config.toml
method = "simsiam"
mlp_ratio = 4
positions = "sincos"
projector_out = 128
decay_fraction = 0.2
Rows from block 3, named by matrix and row number. Rows with one number belong to one neuron. Each number is 500 + 40 x the weight over its row's rms, rounded and kept within 0 to 999. All counts start at 0. Numbers have three digits each. After the name is the row's rms in percent of the matrix's.
# gate: MLP gate (model.blocks.3.mlp.gate.weight, 512x128), inputs 0-127
# fc1: MLP up (model.blocks.3.mlp.fc1.weight, 512x128), inputs 0-127
# fc2: MLP down (model.blocks.3.mlp.fc2.weight, 128x512, transposed), outputs 0-127
gate.424 093:552553487537498514592544431454524523444538555515464495477509502589461471460510490466563500521514471503497535570546548491473463574476497477464475460524439477488503488575526514518424519509492540482382468453520477453538508497496430443490490455517497468536516495441516485396543491393501595506470475491551505505581477499464515510486480513518489532500513517490534511417587485537519517538519
gate.425 095:516565486562541495438498499456565446554489463505468431479513486497558503475479448487480510469549532508404494503438515497581485454433548468532646464473484516556459493531521557498551469467569509522470457469494519511538462477483530456528508504530488442503491560475462496551464506507522484465429518556500471481500495514534495494582509548506448478454513490617467453500559423468490553482501
gate.426 105:557504471529486451482430506464520498520506485586579544452536466422532532492525481528486444564477451464519533506503504571509498433443517518563426516468516531523524458496529515511494589434470488470543496476518500527484446515522569556495487387487541509439432485455483486537511448496561437539517424561538493487535536517484601495506406538486557504554468479504494470516476495540498499477472
gate.428 104:479543486514600583478486528517589468511548520520518501419484517522477493507451544523457457453473500541474447471488498542502462496517510492540560471432458510499497517526527537499504576467454534533501501556453473614537532583430496513415503467476479465613504426462482479523473448523485522539506451481478472520458451518495530448516456532466524540519528494558497581467478466441452482474565
gate.429 085:499545535435578506512523478514539513477461461479560512573510478491449549540505479520459531458529548499479510476504465580472496563452437530469443544468441507522503507588417495461445463508542544434478478498538567501486514490498501534503471491533493551452421569506539468430449442552528538535579442521552442476490519506470462384542494482462465551496513489530511458450536552498517532534479
gate.430 102:538506534491548476478473535473407529527531436500500526565424532550507425489527529467488397517514471500486504522537446510461513499481482559513473500444509473492568458459542457476546404498490546504531508537520455501489592459511518589483466527526482549474572569558498529490452471496430552466516514483493444451534481512567485548470536425526421478515528498503471514486519564513523560457428
gate.431 091:576546495423483525585511462499488439548453473464528555555493516518499460447437490507522558540514540537523520460539522480493426482483491513515507467526506507442547565497477515468540459492548492532514562499525491420498549556517493483482455445506415458460466520431465586554504432503489501596583534420513529478483487477510477558469555450484453487464499461526472573489517448518565479466490
gate.432 094:513416541524507509529529466527482417547495545481542536474542563505462500428536448531509589500460436600441547474506507523489425531473467505515493510496500521437427509470522558492524474544479513528583491597453528482459458483504565499490512537484511539540527452416503427538483493496477525519378532448492499525518497479531514438488527433491489502575535456443504496536490511520502486438498
gate.433 102:452473498518437489512491497514474465474523482480503562500527424475473464501444486531456458447478560511471501456505391534511487538474482524527482533489547519499542438503475498502579521472512508527525428601546476558423523558505476481403545529512547534584502463500501569490461486508523499523484466429533527516587551492540449509575458554525457528540510397511488488427523530535492474440497
gate.434 103:550547538471453562490520573518511413551506477473492544571472481461470515408531419559511540516551544513505489454526457542513448496530553476497489551503499517374506525481561442501509495492475511557549467481526526453469473478560548580425425504471528486491544495475447525572554547478496511533524461508505504452458465516486550466470501415505471450508536448440539516543482496534454490477522
gate.435 080:427420471509533412513527460530529517567518441441528502514525528501468489496511462528514551436400498554462489471447515556479504547469447487471496489494436514503463455522469523467525525458511422481551540511508545546517482521484568590522492546511526398424525458456542495454482471482506483474542523468476513553450543492514515561520455534601487431556532496509477457525494520469545533544561
gate.436 086:500495470498517529565430456561473512582489453480475456533505396436511478459510507468470460470568453552513447507543460479444490512525518559579512409488539525495458511539532491462440494470489470518532582541465487455561540377546456481578537523530525525470486525510499495502503486549560410502520504527464444497464502510415503487543485524461486546450557488455530486489519520553500535519513
gate.437 089:521487424440458519445539541526499562397527445514553440495455474477548465473488520496505501457527478537579585513476490473529480481550521459450497564537469505507485511567517592498516543546532481488407534506532549521535560422462413458509512514534511522486464507470497459458473461502479484502447472427497492488537456487474522560451477544469514569551434468524461501528483557497583548524513
gate.438 124:528526500506506525455459507576462492538501547494489479496573558516494472557473517516456431485447454383494487508486499489505528443547460501486461462429491494607570526531526519481472599498543457514539558552468501518480468516504496536471487498508473522520500436505619533526559547462460425454468478522518450454522454498439503486462488575458478562477537523490507492437456548472471489461569
gate.439 112:442464470493476526486461421505475492484523470472508455480453494436429506501445507470501422468447552578563512522476524507504494520461503476504552454552509575557532541486479476519549543449537417443531473461528510567508524514410486538436524537544481519518517434543496543463478419557519544478482493469529556539504582487481492539526545518543528553525433426463465522478550513460548504548566
gate.440 097:497542568519443584445593564454472444505517429530526502523441520458484516520568495481452471493532492499508496464474548526485442512420485499496501536352528513559437463530546485493457425531507487495464529495501521455475525475543445509527472466458474438502472494571452506490435463498504557561497518579523521502513507509529448438549488480492528504550520539566548513487543558493522530447464
gate.441 112:486483468466492541431486470529502472563498513500582496544533431510493483481534549569509493498418478478558486389470505509478473501536493519603487487512502478499472528493439449548496525469504452446501439520545487493527486469498483452495579525504569464501574482527465460572590495504449479524536496465445474476407519481504448501530488491503497550521501561557539447483468562600459553555454
gate.442 089:535479428459429547470394527526532477529430531505493517516524508513559416432535505577470500559503518536482537510544579526440440536535521467528534491528524506519440415476493474483478435512520451542497488517466549474489445494538537531537489507486534559555509510503441417556486487605521499535569522517517495470422492474457476488532449471487523505488466465550462516445446544518497542466446
gate.443 100:499501523472541541494514493527549517555450564407535599495520494484479479443511513535617516539500473578388508467497488502534464506526552522500458499460479458472506448538498519553451546534485476498457521504513561520474448581488594521515484465497497495420477512519550480569492427558398484486532461522422518520455522494541486464457452497497452494490545480549512460534463491535496473460478
gate.444 099:465488519554521555505460498522486447563537445505485563496456475438462524465580478440504559485468489443541556502527480463571570478479471489511540487533538435565495440500493586487436502456511495484466472546549520595583460499452467503463458533536515559528507556498459512464437535551463468501549521453446497452448527521542510512472463506505537494564488532553416458466428505465472520528518
gate.445 103:503603565515518480496465447450593572504462517489491511478480549432491428511527460486514507522504439500494522423478502530518484567485538468479528527500522464507500506461528497464511477392570519526513523501480538533422530558563488495565500529482412500572483516530496425488475525549410537501465561532436493497474463484495493507499508582487427436492504548577427502469454531485474505485475
gate.446 110:493520442515550519537508533425555492506490575493507529481490490456571569560439469484431518535494506515463559526533461504521503518478490455492517479512489521494484484540473538491535457453548499455534450483419503475476486522504473550501520554460582549509550381520497492559565485487574449478401493447537474518474473594479469497612500474524490462555481521482491520502473481400494485447460
gate.447 095:492535401474512490561472516534503527470507441514513536533503530488542427545494535488473419490460486571446444530455539534490504507510514463499498509522487569566484486531411509514514501461486422535499481504518531499453508480461457522490420452611474593491456526474513491520394436427517480572519500467523529456477577505477495517494570534454489514504520533582547417507530520540523499483498
gate.448 105:490487511546499464543533506514515449448561522511463555548470455535558595470529485433446456489486502471583497512573503486514469488529536447475506496496516434377504462507504493488550477459439526520478475499493499496560466491456495538562519550518419514434493545476492509547469567570488478464589537503492542450524496528549505563528529479443528410447549475482480544545465531471469457500430
gate.449 107:535509549494555511556535544453538508530517481485486478474475477488448452506537505489533466443524444534506552481478529548495497487447509534568497502497546579512433576474516504470494576456539480505517521511492532543476511472519507493475510500416481517479548553465488455570426428561430487511440506579510505470529476533486485551579470560464473474502531419491414507484433405482517553397481
gate.450 116:460523487515573488524436480434501478513468531478434526500504472527495470523554506527457567557506386513490485487537533438477493467554517572459508525533454518531560548573450521511527463473503545478538448485510453508469579524441610493483467562481467506525477484548476511491526390425454556433517545511476490516550470506506450481483519446512526531475517446574453464561522458538488489493534
gate.451 106:570537537519464574479462563537499499459527444479451505458438523488441490568413564490486605524443487581558447479501493556481420440529501534544462534464495496547547463419535498499530517449532461504479517528475547514576496525508527550525481501517409483527568428443431519429531484439519555456480497457529477464526506524541489467519506503516451496473490543513502502525509515503508441481508
gate.452 095:472462515509459462521430537473464452520483489523493498520482450466514525505466495490466478514476522500477457524460586517535531511510502524436472449425489523552436476493497544533448507620550479506564489570573517515497480493599591466530512463430530490512396501431482507482554464459441561505455494495469482486572537459531521487552451509612510492506496530557544519490485537505433505467466
gate.453 107:493518404510506505545506423499475558472514542462472504522511517478511457503485541539507509384510419473490510515440542480501534553506522466493559563501478473489532485544501555507469554477478466561506469455500475534508508499562553491514448477528455518502495458554491520580469447452470475541481544530449457601505500500495486544570512562569481383564480435470495447581488476500461523550449
gate.454 098:488494490554467544489443471569470456515512483489464530407458499512421540510450424478472484513522515518524507542473491450556543441571447459499491520572453446510540502466479547495540604465459514455484488473542526615540469495553524494458471568571455536478479442507508556450416486530531443501514536462459516505523591507487441559463485514524494513505461505505495529465482462500528504550561
gate.455 114:493431525516508547508498574510529540516470450567449510454494500477511433510484468546469500539506508483447509484501540488567434421496508548498476464508498521484506570463452478547528560449520548436494509532556508490495491476524594481560472490509478561483567433403459497532458431426468505487526474557539482559571497502436463524452603490500454505449470517582546503534438517485472482512492
gate.456 102:511518537399548482475495517481545543476440453500503552544492491460514469441485487479536527528476529563467458458517489485558444484530518473468471470439480560458520552482513485519524529533512470439521495467530513459507516455590564467569452488490511540524540458507505496486461464425434624559500515524526433472483453517425545556515505499532437490524485462550569512578586432501467495463481
gate.457 102:508516495446531547471543557406459513541500487506438525455503481479490482599449526452472475448572467514487483463489461513530495484486455486487566502471501463517547512471466504526502513483476472463482540462498463459514494405498485447494557608530469453505522484530422547516527530564477508488544474478537556564471545498499522485562475417499524543525591464552536610430515462475483540451550
gate.458 110:418549512491465515497509489444553437519486482495555511492496482526521475475491509514537518486525471496416413585484511493498551474454496462480498457495436470477439546531482488613490577577460562442555498491483469523447482573506531483458462584535443517477501538571501485573490462526503462509515582438512553568538472513474508443534487559489500508548487454537472549471509484416478476533484
gate.459 094:524504471538522516522530481457532537475546438405462518503498535457452521495619466553507457509496481552511511514580440443512517558522446553607499546487459480472484521496507476474438466474513605537535433491516535450521478535512470439457505503429538600456445514530424562474536509474482483510478515464456470454511549465501466516517490544472526551458563480509500547521520505463498486463444
fc1.424 098:462432444524472481520438545524487501486494446502522520551526500483551522522510543518444558522464496551475498399426516484495544425523507532541579502458486483525473495413497450477528496482478434501521498447450525546513435491460555565611508498514522545458499465598516560592503564544466449536481493468478482487523489486513453551517487443533452517492550468518460506573426531491508501490453
fc1.425 097:515501580520550469494460477525462486493460473464516473416538533491450516440501474500503434435458417493461570535497540571527501489514463495589546526486557586534502485560535542414444494498490488468541490511413464526501509466506600478486533495505513514457521543421440525465534439534522499513478557561517512510510512496523503472563454456464566460546514515565515476480478485476459500498599
fc1.426 106:539438457456476545426547472419516567449531454557480526540496443484492537514513554490471523494494529545446523526476456547596504471452538549462525445492499509519475585505494468480487520516551504519419465558535481433511499557467517569529506493438584533440428428471532519478480446475545492486513494542550535505550532527451512521512491409516453458565449488476425542514529504523489490515513
fc1.428 103:489521560527545559493495557513562480513534540515463481429477531507482502482475496505487428429499494554475455429501496540459432463461500503503520535470473481516468520466517504470460527456462516542497547548501493600590521615436473525436506496516516492549495439493522541540529429493468534514482423479459515507478417487485512475553476470504558562562524448598526561448505490449446481462546
fc1.429 091:494460428532459546518553477427550512528458527493454538427500600502507422448462526549577542524584441469520554501502451571511534518505566505516542467509536481464445578420589488458495480461515504477496512540453469508495457472526445466492519467495480499521513406529453531458531546531527475445457515481485537498511477466500528454497482540574530487512519451470459562496480572490513523533449
fc1.430 094:426546481486466515538544466524567485439478543483479475455515484504450586531519465532511581489494535485506499492445537530512470490552527460481485466505498495488493555533461538544523586514494427489466426492487544494482413556472502439524519483518562491515459470436490465479528533525607473494513484569528551558485505509420509451514455533476554449480521519443540463541471403475483460583573
fc1.431 094:453497425507486478569510517514509567405466500565525451515512525523442425534447537493491570473510507496523413498517485490508529476527481437521456558506428488564467450537492550473453494474541476504499533491541551475490485514463495468467452516602583550550518425630482487511478512462564469497480450521572475450484525531443555473495522480553473512488505523454464453492456472498503535526538
fc1.432 100:553447552493493568515545445502480441514460544494528559467517523541500586463482448533497493492504456572530515464500466519479446544522427542518497547528445494414484483508585558480506458517462502556542550576459487449491488489493571525491498525476487506513517473369524503453488518458496569549414491420520500517509527490494491457540479453513463513581491441410494485566473479522534487485498
fc1.433 107:549553425448473487507527560448573585550477499483495532467544526469455425483515525515534476539503566524464499474508478554519487566555567509477425477480494485446454430520500423469487480556556558565511468537502428389441489536436467511501478414471514543474563457492516520489577517507537505490511502487527552498530487519475523506482509509458480531459540503494472449503571440535451524454489
fc1.434 098:510583476484499533494494525471563460535530510474534547508521514416450460496525502541505524549509493556467526378484493581521531528518471478453500561467560484436524469515571463483532501501422479543543475450500536473495550454565490567446477419440497514531545501486428506544458473544463518467508574413404484506411481535467510533461499532503490534465550493546537487488476503545534513511494
fc1.435 077:398439461502537468488491503518477493557556442466478488511531506492493480513481521530524546431446469570510500556491519612516499524450473547431561503461485555529441500532489557444495541496512469445533543541510578528517497493449610541489533506516521477501462469433447467482432429454498470512500451490501491597474550493506518515494485493563482476559473463520471428495501487438498557542568
fc1.436 087:503448528485480563469450522597463517525479530516520489468536489451506349496470502515520521498457531425478478519412515471481443548518554556504479452547499473459515432493503464477525510486541451460508526511410481521500513490508520542514441501469515496470503545540618505498464551512549476506482417494472486497545543469524577485554529489451521501556533554478403490474489485559532556547486
fc1.437 102:533518542476425446522504522563511553453519427515533488484469521498601507450552536527509479497512543496561522455526513456533485511526493507431510496525427443519488577564466540529440530518521573485453522471541482512464506456460449528516511533542529497499541556468535480449465502504428538544415442450475453457534480478512500529451493580434446562495481494558391448522515495518502481444541
fc1.438 117:508470493515526531435477504528505483456502537530484503428469497521500499540465511457448555473475530534454504550432486540563413441459514520520556552454509531487522556453523437527556499528592497567394518501433497515569499539580477502494536577485514538449526473464538489454509480463514558502471548458481500491454497515508438498511448475471441597509493478527541495453458508575543424451512
fc1.439 107:580515534537514437550473547519536511484504501537459486475554463521523493466482504472479547511455527457537474446529502427459530478589513476494435540520481421516464465444511472468471483471498615577509556449489499490557474526550454534552465525512492544442473584503479475473477588506448492508551530513495447446465483478508476498483497488503439485455602586538535477496435484550504541484436
fc1.440 108:448455519564481417497461481547516457514489539546485529545541490538556464495546506498502549478490418497436462553438485417447572529439502513482559459524492493423490505466491519498510553479522554531479505535539526561491410480469533515553501516516468548511420504501519470433565476512566393493511496422518538519504472500534512534502550536569547536471440506451422543474510480445528501495477
fc1.441 101:507429572547460518462482522488540475498483587536494502548525532462498481496535508498494466498538535556455592462425483458539516524482462450441405520490481544446493456526501462514457496510530523471499498495472482544427503527436546489570437422502525514442500501447491525395431494494540515499503476538534478542469538585529523567514515566584453458467488447508568500487498549488521470469557
fc1.442 091:492497547580485525516419497493427442531523480526547490489508500511498481499503506527507549522572559540495492508546404553458564488494489471490461540546517508507548494517511435561478443514535417557484509480449449480454404438551516499500505444484472533496474534533387470562492552544463506485538510448490576465549512503449497453453450538518549525500502437452528513492586469430516540504488
fc1.443 103:507601469449497543528550540493526518464484472514503464451451509442457550528553485500477486513551520457561542464527520556466503513501417485555465526496524524412574471490554515472529462504468448498507506455503455575499556419489513515418505490537504551546569494499438555506531538541581535494470475521538471486503407487581493502537444470524493522421455514477490512509460470422515481542440
fc1.444 104:450502509577518530530438456518507448547560460458480524482467522459482558486585483463514519511473520454519514534540470442527546488531469469505578498542514423559449423492511557506454515478557516478506461507562508543555481505481469494455469539520512567524516516481487518453444526507460449497492513457430504489404486558546501549475468523475529501538484509542381463449444528458452526603546
fc1.445 102:498604484555514442457505465493558509450488471483445502493493464479519474431561482510495474437504422403470537540497510538513524542447498516489461523518507522513508463484556525519498537447475501526517447450476557480398525536576486452566476568548464531565523573508488502495501542508485517463526499554449415422428467473491548538523393520543521476543506509532506528452463528516499523543530
fc1.446 101:571513535506573516488493541503527542508495515476473580492483474448500510559483584504421450519493421441433495583447498483538441500448508568518426465498528540538578476492580511508499523501496527494485466460510515454489477462522497495397508487504493485542474502443504453561546530469517526509589546476522435425593463517468488514494513462522468497488513498534535535432457504534409509469541
fc1.447 107:487452419463501465499536486538462516527516487492445524491467500486490415534523499488463486474456473543485518566459508534483609495499439521518536505492534553533467469443541493479484463486504471607521489517531484475482450480523546463473533457591470587488518471489431570509546574490513514533518464439408546487494456579527509474518449521575547378543507519487509535470471498498571503536489
fc1.448 097:485554525554535504512550440466466479528493526477522547501459511568525558516500437423493446504513434473530457505602432525590457465521455418433551465489504488478450463510543570465518509512496519516493519456465471469509467564521444566482481467498443530432561526504430519505493550497542461523553462491470467559585474453494557506541525531496511509453499539472458516548526490479510450547418
fc1.449 107:513523474508421461483476524509452527438508520569529472492544515495491520479472453510414582543464593504528472547539473469468511510495487534530468463479500510522542441507487441479501417504480502470472451492561459514556479544505566636501481459485570498531504448503472490461515496432565500427461482421533542502499464517528455477443550488480498500499437576531544533483574567549499487552488
fc1.450 108:484462536507466465492506543534545545457531441531517466455505509476552452555484476490476402472476584484468547485472526475509485465538486446458496496499495543415472501443529468457514578479469499486544579545520561504490495476578441482562492477526562476476527510390528512513470574541474540544562429487566489433465465456530478488487419537550461496474526510582549473459520520528480464505539
fc1.451 106:493479521544511573545505511562445518522527548476536475498479552536571567510473488488499532488512483429552485570462525535495541443544414483537514442519412468521577472518456506542461529478443437465434514535508517585501472465508471515575517459547509556462513445449556482448534425485445476525482471479554475465521415465525518447492504538554474476520525472462521447520419494535543504465526
fc1.452 097:537496511427586469518505451542498514509516507494529503479505468535468557468541492528534519487430554531555471540468483554484548565520457495508543487513563529550435459468460499493494403524507548506482544490554465443484499449529413453441479541531399439543441438474423529535544481547565501467471528535559562428526438482505470429510483508454508502494506548483517472542500517469543516479566
fc1.453 112:425497509500537495539472490467404557484493524480516428490501472520519527475449586503524540479560490510531474516458523492477500465564482464477500523541455499516436521459365471497430567544505510508483510530434500490507480494469564583513422553526542523425540458469494554514479444495537542494531447476426481547481503463549549502485576490535564446554543433487516539505574479468497499501468
fc1.454 097:465537548544380555509453420538439451502445504463496561470496501512433525526431406486485478488517473527477575495563448526572466398578485466518468523490541461481588557520508506491485563504448451482489489458546490548525548449504549506528504520525514541514499458457468488480425507505521489518489523494478538545528529479467428487444483574543494496495533488510515554526472536519530481506573
fc1.455 107:470517397512525566505475490522481413450527479498583457543477533463515483417474538493520528508506529448492518615535518513489502439519444459455544464482452488460532547550433498534486514496437586480520550445507507524480507497514496465511439546515503555524542524520488461467448564445500528488553561424467488487479509497508524509551501458476493527517491505524442457375546594500533489502521
fc1.456 099:490527470576532468554413463522522521472582464487474450577457449494557463451440545490513518515511481464536454569526545434537518468554462549507447397500434462528541503509441536479496534418505513448484460500513522598472504519439503490508522475561514472542507510539483452458462495526469459532549505516511476534536526500498493514487509593501483503560553543554460471415478527475531440485547
fc1.457 094:525506506458542526420557578454489477509432487516503478536456498537492438472466495430546477523439512548491436531522526533482497522513476492471487456474491516603470457527545466557486420509510464554517442479502480505474512560572520528543542466437480444547476484526471399521517538486503543515492482519517507582433549509567459471506451466572448488531517469540515532544555507454504501401565
fc1.458 110:519462538524419512469485415468436532567506460543446509549539508475464490481476549439481429492434546470533573502479432573572426504537472466491499455480498515461560489488504496492573475457529485429555489508504493445505508493544510488508580552552594504501534452468455542543465465515535516493488432539493504474505595550474544555479475463487511543463458484516514451518486512489513497534596
fc1.459 100:484476476473534483495476552482539447527513530550450594607494468592539520578449548494548572465502500533455519494435522517491505518454531454482500430522528507477505539452497495487524532460478495523427511538504497541465465550478483573513482500482379456502578478459582449481474530513499529492499481513515456574473494472533478512540418445464545493507457535446528492473444506539523411493484
fc2.424 113:520523484462516511443541500530547567538522459477534513550501515549472480522521521493533509401535493497479487521509483514483482475504479501419495489510489482464403474463450492448518443499547626505511455505496522485464550563496428462567473432474383531595536558476434516534520565529539562472489491542517500459493492534513421503548554558450474471546509460439451538545498509516469497487504
fc2.425 107:538583423486501552530570508547530511455475442499480552540480481479579506538496460492464539463494616507487489516539525486515525487556510535441449489494460546500533465449534456514452561556511529501488441528455514375450499484556527418532478482501459455485457470545522537501492449451477500534500496506524592446513463473422533508430474489518512533521486474485558497476564515541509421540509
fc2.426 101:460483542530427505597505497552530477485513468440453521435515427474538473465521522451520535438488450456553536466459449454495505487500502443411573576425529473517468542529495557495519452496598437548455471566494565511508518452495502490551501476508546544540540529456511477438525527493475509528478528527495469546510438553539458508446529479493520488522478530588531492478543498497508474567423
fc2.428 089:518539547514530564560510429471419547406483526522488475466470433525486421483532519493509521459502495513484443465475527482525451426507519502565542552470548510501566465517466476501503502524542487569425456449507498488445560428537426485562514490515511496586527543462485532475476514524463489512488485490499503521513506544528493438503484439594444559506422484504525479521525502537501529622440
fc2.429 075:465504561461529481447493432547503495507531481476507573464492506542456470522474487528441411567546499489484481554501474516430530460520474517551585525496507490520510384476502509531554497481562514456546479432422505469504464558473583509535462513510516557494497493549525505483431558530511511466546433514455483457574515564538466543552488479507498412538517519470542477502449475493418447560474
fc2.430 077:467481584490546514466484596466487537531517537529450566520483463494459532427441523418516498499533541491522531545489491505508458502480516517596565569482498527450519510495482535535552472514457571483493492473546429463501443480451509466480434558431539425459498469467527498475535485487486543430544507474516431505555463507541517571467461514505419537519512460552486489461480526431561556440530
fc2.431 077:530536406492549540555554437544544485458415505486474457519526432433438497537538503514510535582542434581510473463457462441443517470565463497513479485485541510484488558485496477525451524434490499488509485552545505455465510540463591459542498584503481499580513549569472506432483490494449576511530517466555534518527464497519418571505490463482485452518491485489517511510528433514489489514485
fc2.432 146:439527548546534511430503490503469511538566469496489478477481510510470535471505477481503471520438472530470562499448572534547557502508571479503514513562451499439436510506494435479531585485534509519543459538459453458592485492516515429566426499502485438477526465509523473570470534503509467454445504477471455482569497507546444507546476578498535492408436524532461453535523538487477552432580
fc2.433 108:483507489515515460493570489440483465453500527558445557506413443542556463520523481435404497513489533472483497480477508500584545535540576506437467524514482529553530511547513528504490498496541515473520502501439476451531527455467530453517505494541528473535456483482520516471499545406495574501497571433608508496557497482505501530475578457443431492486483504424439485490533469561548435495566
fc2.434 093:547566533508565493501496449520486525482483511475411489498548528496539533407500518456568452493542546455598530499565499467444510522576510468471460510457461536493549445544532511471438472492434457564499555477471553490499558526481435461527445479470513439501483506479546557488525552536502397467546383482504490502448471480510463508508575503533489493497574476491460483493504539509560526480508
fc2.435 115:523590534536512504417483535495451586459429473520472544489517564530499501442487550494489446460535531482467522466600556448483530443516565497465541525454442501465504522507494504572484534517425440534536419487487458467484514514503518551495549505587473500493499484423512448507602506388493521540512508499518555480488462434483494540493479526493502454545487515548536448462453502539488480531479
fc2.436 032:522499438497563512446524531398538456496523486507517475496449543495493583485453519487510533543486553480525527532507513553463531461476439470492503453524517528451448475445472570574459447510492550555440382479564520432479446553504499523468511541575480507471523489540461482560494483568496468498460575531511554550482472477533544552501505408445542532506499502476478454569515485534519433504486
fc2.437 069:482480499443534534569489496508514502476552503459517572447489470525428510531470452483466566446496501494515532511491559556498466458515491460477496546470495459534467518483498509439460535469468549509430529502573533526544501548536455445469463525630457518471470498611617428566484521507503497447549426477450480466481528481512551471535537514451477511460522508460436528464469515563531478511540
fc2.438 119:529526519484444476569465521520487566414501487498558535509538515535432455484431514416549486412550431519521528481457475501491499492478555556521503518452565474518509514522486459453495530473514529521462427508572461500511522515495400465479532515487537548536482527548409482533572482516425451533541520498468509546512514422554489508475505525503515465437534467536499472452619478557480523529478
fc2.439 123:572532453466587524432487560532545456503524519462557462496483451553450508484511513564513500516448576528489526529495485414524594508515484467523544379534439468489494492484485514520436567516565505492479505501493534433504484529477461451516493450448498459485516513524550541461564439487526509456508524508559449432489497494502475520499550502461506516489511484487428537548576447536548422561464
fc2.440 130:538425568492483472482511468517469561496484504533483456569569477480475477502491493509506492489451467432493446593517532502375519475545406567477533506480512474553546510516473507514556471496541446474530457470514510517540519536559431525537537535483523431472513509458560489497555458512459469494567438512461496514577524493555530496525481591487534435505510444473495392498511529494502482439545
fc2.441 082:527553547555462459474500562463485534483484492506555458485566491421545523489507539484443508529524526523492433516525494550512507580506526455445406530488515456512542529475510587494515496457531497561520537518506524490475544497479595475544530478462485446568575443477429542427479449463494467474455560507567515472543494440476497501551479417450443528505530482507561502416452514474464457525516
fc2.442 070:439453505524461525528494469535592522515497497506547631528457478505499502498426382497452596550507532466491445524541521416478483532511521506506475502501440597538494465477451553528535533467398547518472511473490503559527509493514482494501504550504537438422501535483485491519464480471532482515455498499495518476420508517473468476506589466541508555484478498518500483571415451517523508498541
fc2.443 088:576490514475493514539525447503515573535590588452466502528461491495482552533519466473554454502440520496536457514501420514540468478542518488476466498508526556466474513482476485524502419498547562534528540570486538498478479522564530450511453472499425525499471498554458495568429537545467473465460507460578460494479510450429464456473476501563455448497445405447501529533536507550484581509548
fc2.444 125:476542579488493512540494511477453542506499536445510538463576461497467542526486483532507406497501583533500514453546546490506566512425562469527448512448485504460455531445522546477503488462572550454525428515536514534484497518495516443453560532549496458490514569519477494427527534468514470559478517573514539482485523511467517497479506445528558433481579517504438479487392445541459436442465
fc2.445 079:481529453481513510605509614503471362446488478539465522515527475428507515482479564556487474488470438556537492464527490484506484447487501475487571493468505526466557420467517453528545537476469529419479466489539537538511529513472544524450539531483505477490483545561468442493530488528489504502508510540515550510552528458473432478484539487439513451561533470479435455501552581558449499559499
fc2.446 088:468539572503541460517466528512476430439514520470557521465509456510489493542530496461524514535459573561555532545549401507518523496536548484588556445434550515524523494516497500490519500545481497565496480507476534514471500547478548498553428488401506521485484463470499474428543467525514429529472523451534480457489402534552522504432478524488492520560525475538441424563450440533476495441472
fc2.447 112:552509537468462475439430480509508460572472486508514466463424499564537513545399519555470469492571541557491518503544490469480506541531501517546545565498540515511545479452433492582505494461493451470527479525409510476525537510454562521523460485513540577451447494501540447509495408423470451560470502526457510506511561486530558546487527548471455489574536444464498463521469510520430484487499
fc2.448 064:533410521509472516548519461520503552537490464486487459461538437483516528499482477509479579513535458492459568567523513501493505513438494484553531459440539511484424417563474455512492491544494548513525470549588464554435495503427531535511435480529455460533547579483552490475550497500562492532551545423500494494468497406455508447462465534551516531541551457428488514462462511571476512477523
fc2.449 112:505456510445449491491522459457472489542462493499542479501487523527490557534403503516493533516515500428565475519403580558450484502537465547487523511494477470413443556493560503510527494526521466503501495449501484440605506473521457512480508449511490589554546480530504460556523572493487478477493549523470490566552468535527481571506441523478547527546571478472469512439434407484533497447457
fc2.450 066:467523510483431486456486609497463462498466452518576410542463542499491463474424548533535553507475445492507476434571568492548494435453477496512487475544475497444516456481448488549556461547530542566535539461439459445507548429544558474446518572451513467563463508510550525478499465481463513470549475449564509503533497478435497557493504552483512549522497481547482526519559474491492508477544
fc2.451 086:554512516530494434479467526579480520500465504560487493517478522458500425510489506471585615455511489472494524535528508423457495506479548485479514514442559467529427482501560483439492479490514592541506539489570502554423526491541410493512487437519524522420511523466484499513504427575433485531565485552531477536497482531477500486497458475523566468475517441517453425481501545461577472523499
fc2.452 095:497470498568456555467542381518433501554541526460507533414440481495548441569471510520533490482533589483554485503442578519502422522569528405543453499562523464482562506531522493534461462515542417489503513491547484526429453513465476510478472475487515504487554466558523493523577482461493489523531524480462485493471530523465521486534445511504568488499500457508521419526476525495549433493526
fc2.453 120:543465454436498426507477533501571450474513500442485540515417530488508516474496478500477488526534492543490512509522511528514590535483511506534523533479499427517425435555554434543464519466500429551482490508547513433480431507445544488501531546455524582415471508488478484490518483520526526550528415531554476478539512506544585493487502596425492502524504505517565488418444522494579504467463
fc2.454 092:549461535557535453535498567539445489518479459521530435455419547488495478449498489514536488512485465548526514501509568487405459472502483501460487550493472552579432475452557489569475475560553604507473432515530431474490482556551416492534526447535524494459494554526484464509538446484485493630489485496480510483489448545497536473537509509480532519481476458502503508463411556472505478514521
fc2.455 150:463508522516488472556462567516516471533501476545473459513419542465485547461477516437578382506467492465582468500530555478516567496571504462478539542545423536508479487499499528522494527429481443537512538528495459512491447455505486511484542451478476540460499515504484528569593548530522527437501492501540507431555447470457470491484504550516574485404599492500472445479540527521475505454491
fc2.456 139:492520534497474537479467535548552480400473495529513489465481452514469544474508516457462486479468506456515518490512459546509517520472488485471563509501505578510508435511541507470462552478521519525498441528539549552524517503500441438444493490460469562541491527502423461492508551460483571476543453532525532442543520461497459552563515524473453462428457551576456447434453429549591587557574
fc2.457 065:514612544511489474507474459538534496502519493557523514534452463493494499524497466480472539540502558617517490436514513484620457491528548499545475489542476516480530526476473485493458450497467459430541469426465515409527487509570480474458474552407497578524479480569498457422436491514526560462526515530493483500484463523478537518498511514487464525464503498487478479593435560564447480523461
fc2.458 108:523498481574480542581452493581483498512438453491498492478432538512492583448531489467518528522539489502538531480541588456529463470528474507493474502535504488433516498464478532562526476456479558567516477490403475518519480474572484472502554514491466519461474518523562506507527531429453499468430555500533460519532447451546435506513415482537543608532500457495541424505472487539445427515521
fc2.459 064:484499485475540531504478568530437521487385484539510566511504463578470455524545511502485460504561566475519527539473474489577502526456427468538556498515466499520464503454479540495493485423451544510513455472526475467550474479519523455513454467600458495551553452531531463505512448447544519472459543534495550592452491542556462512586524436492482464526487463554499529475495458463429556507448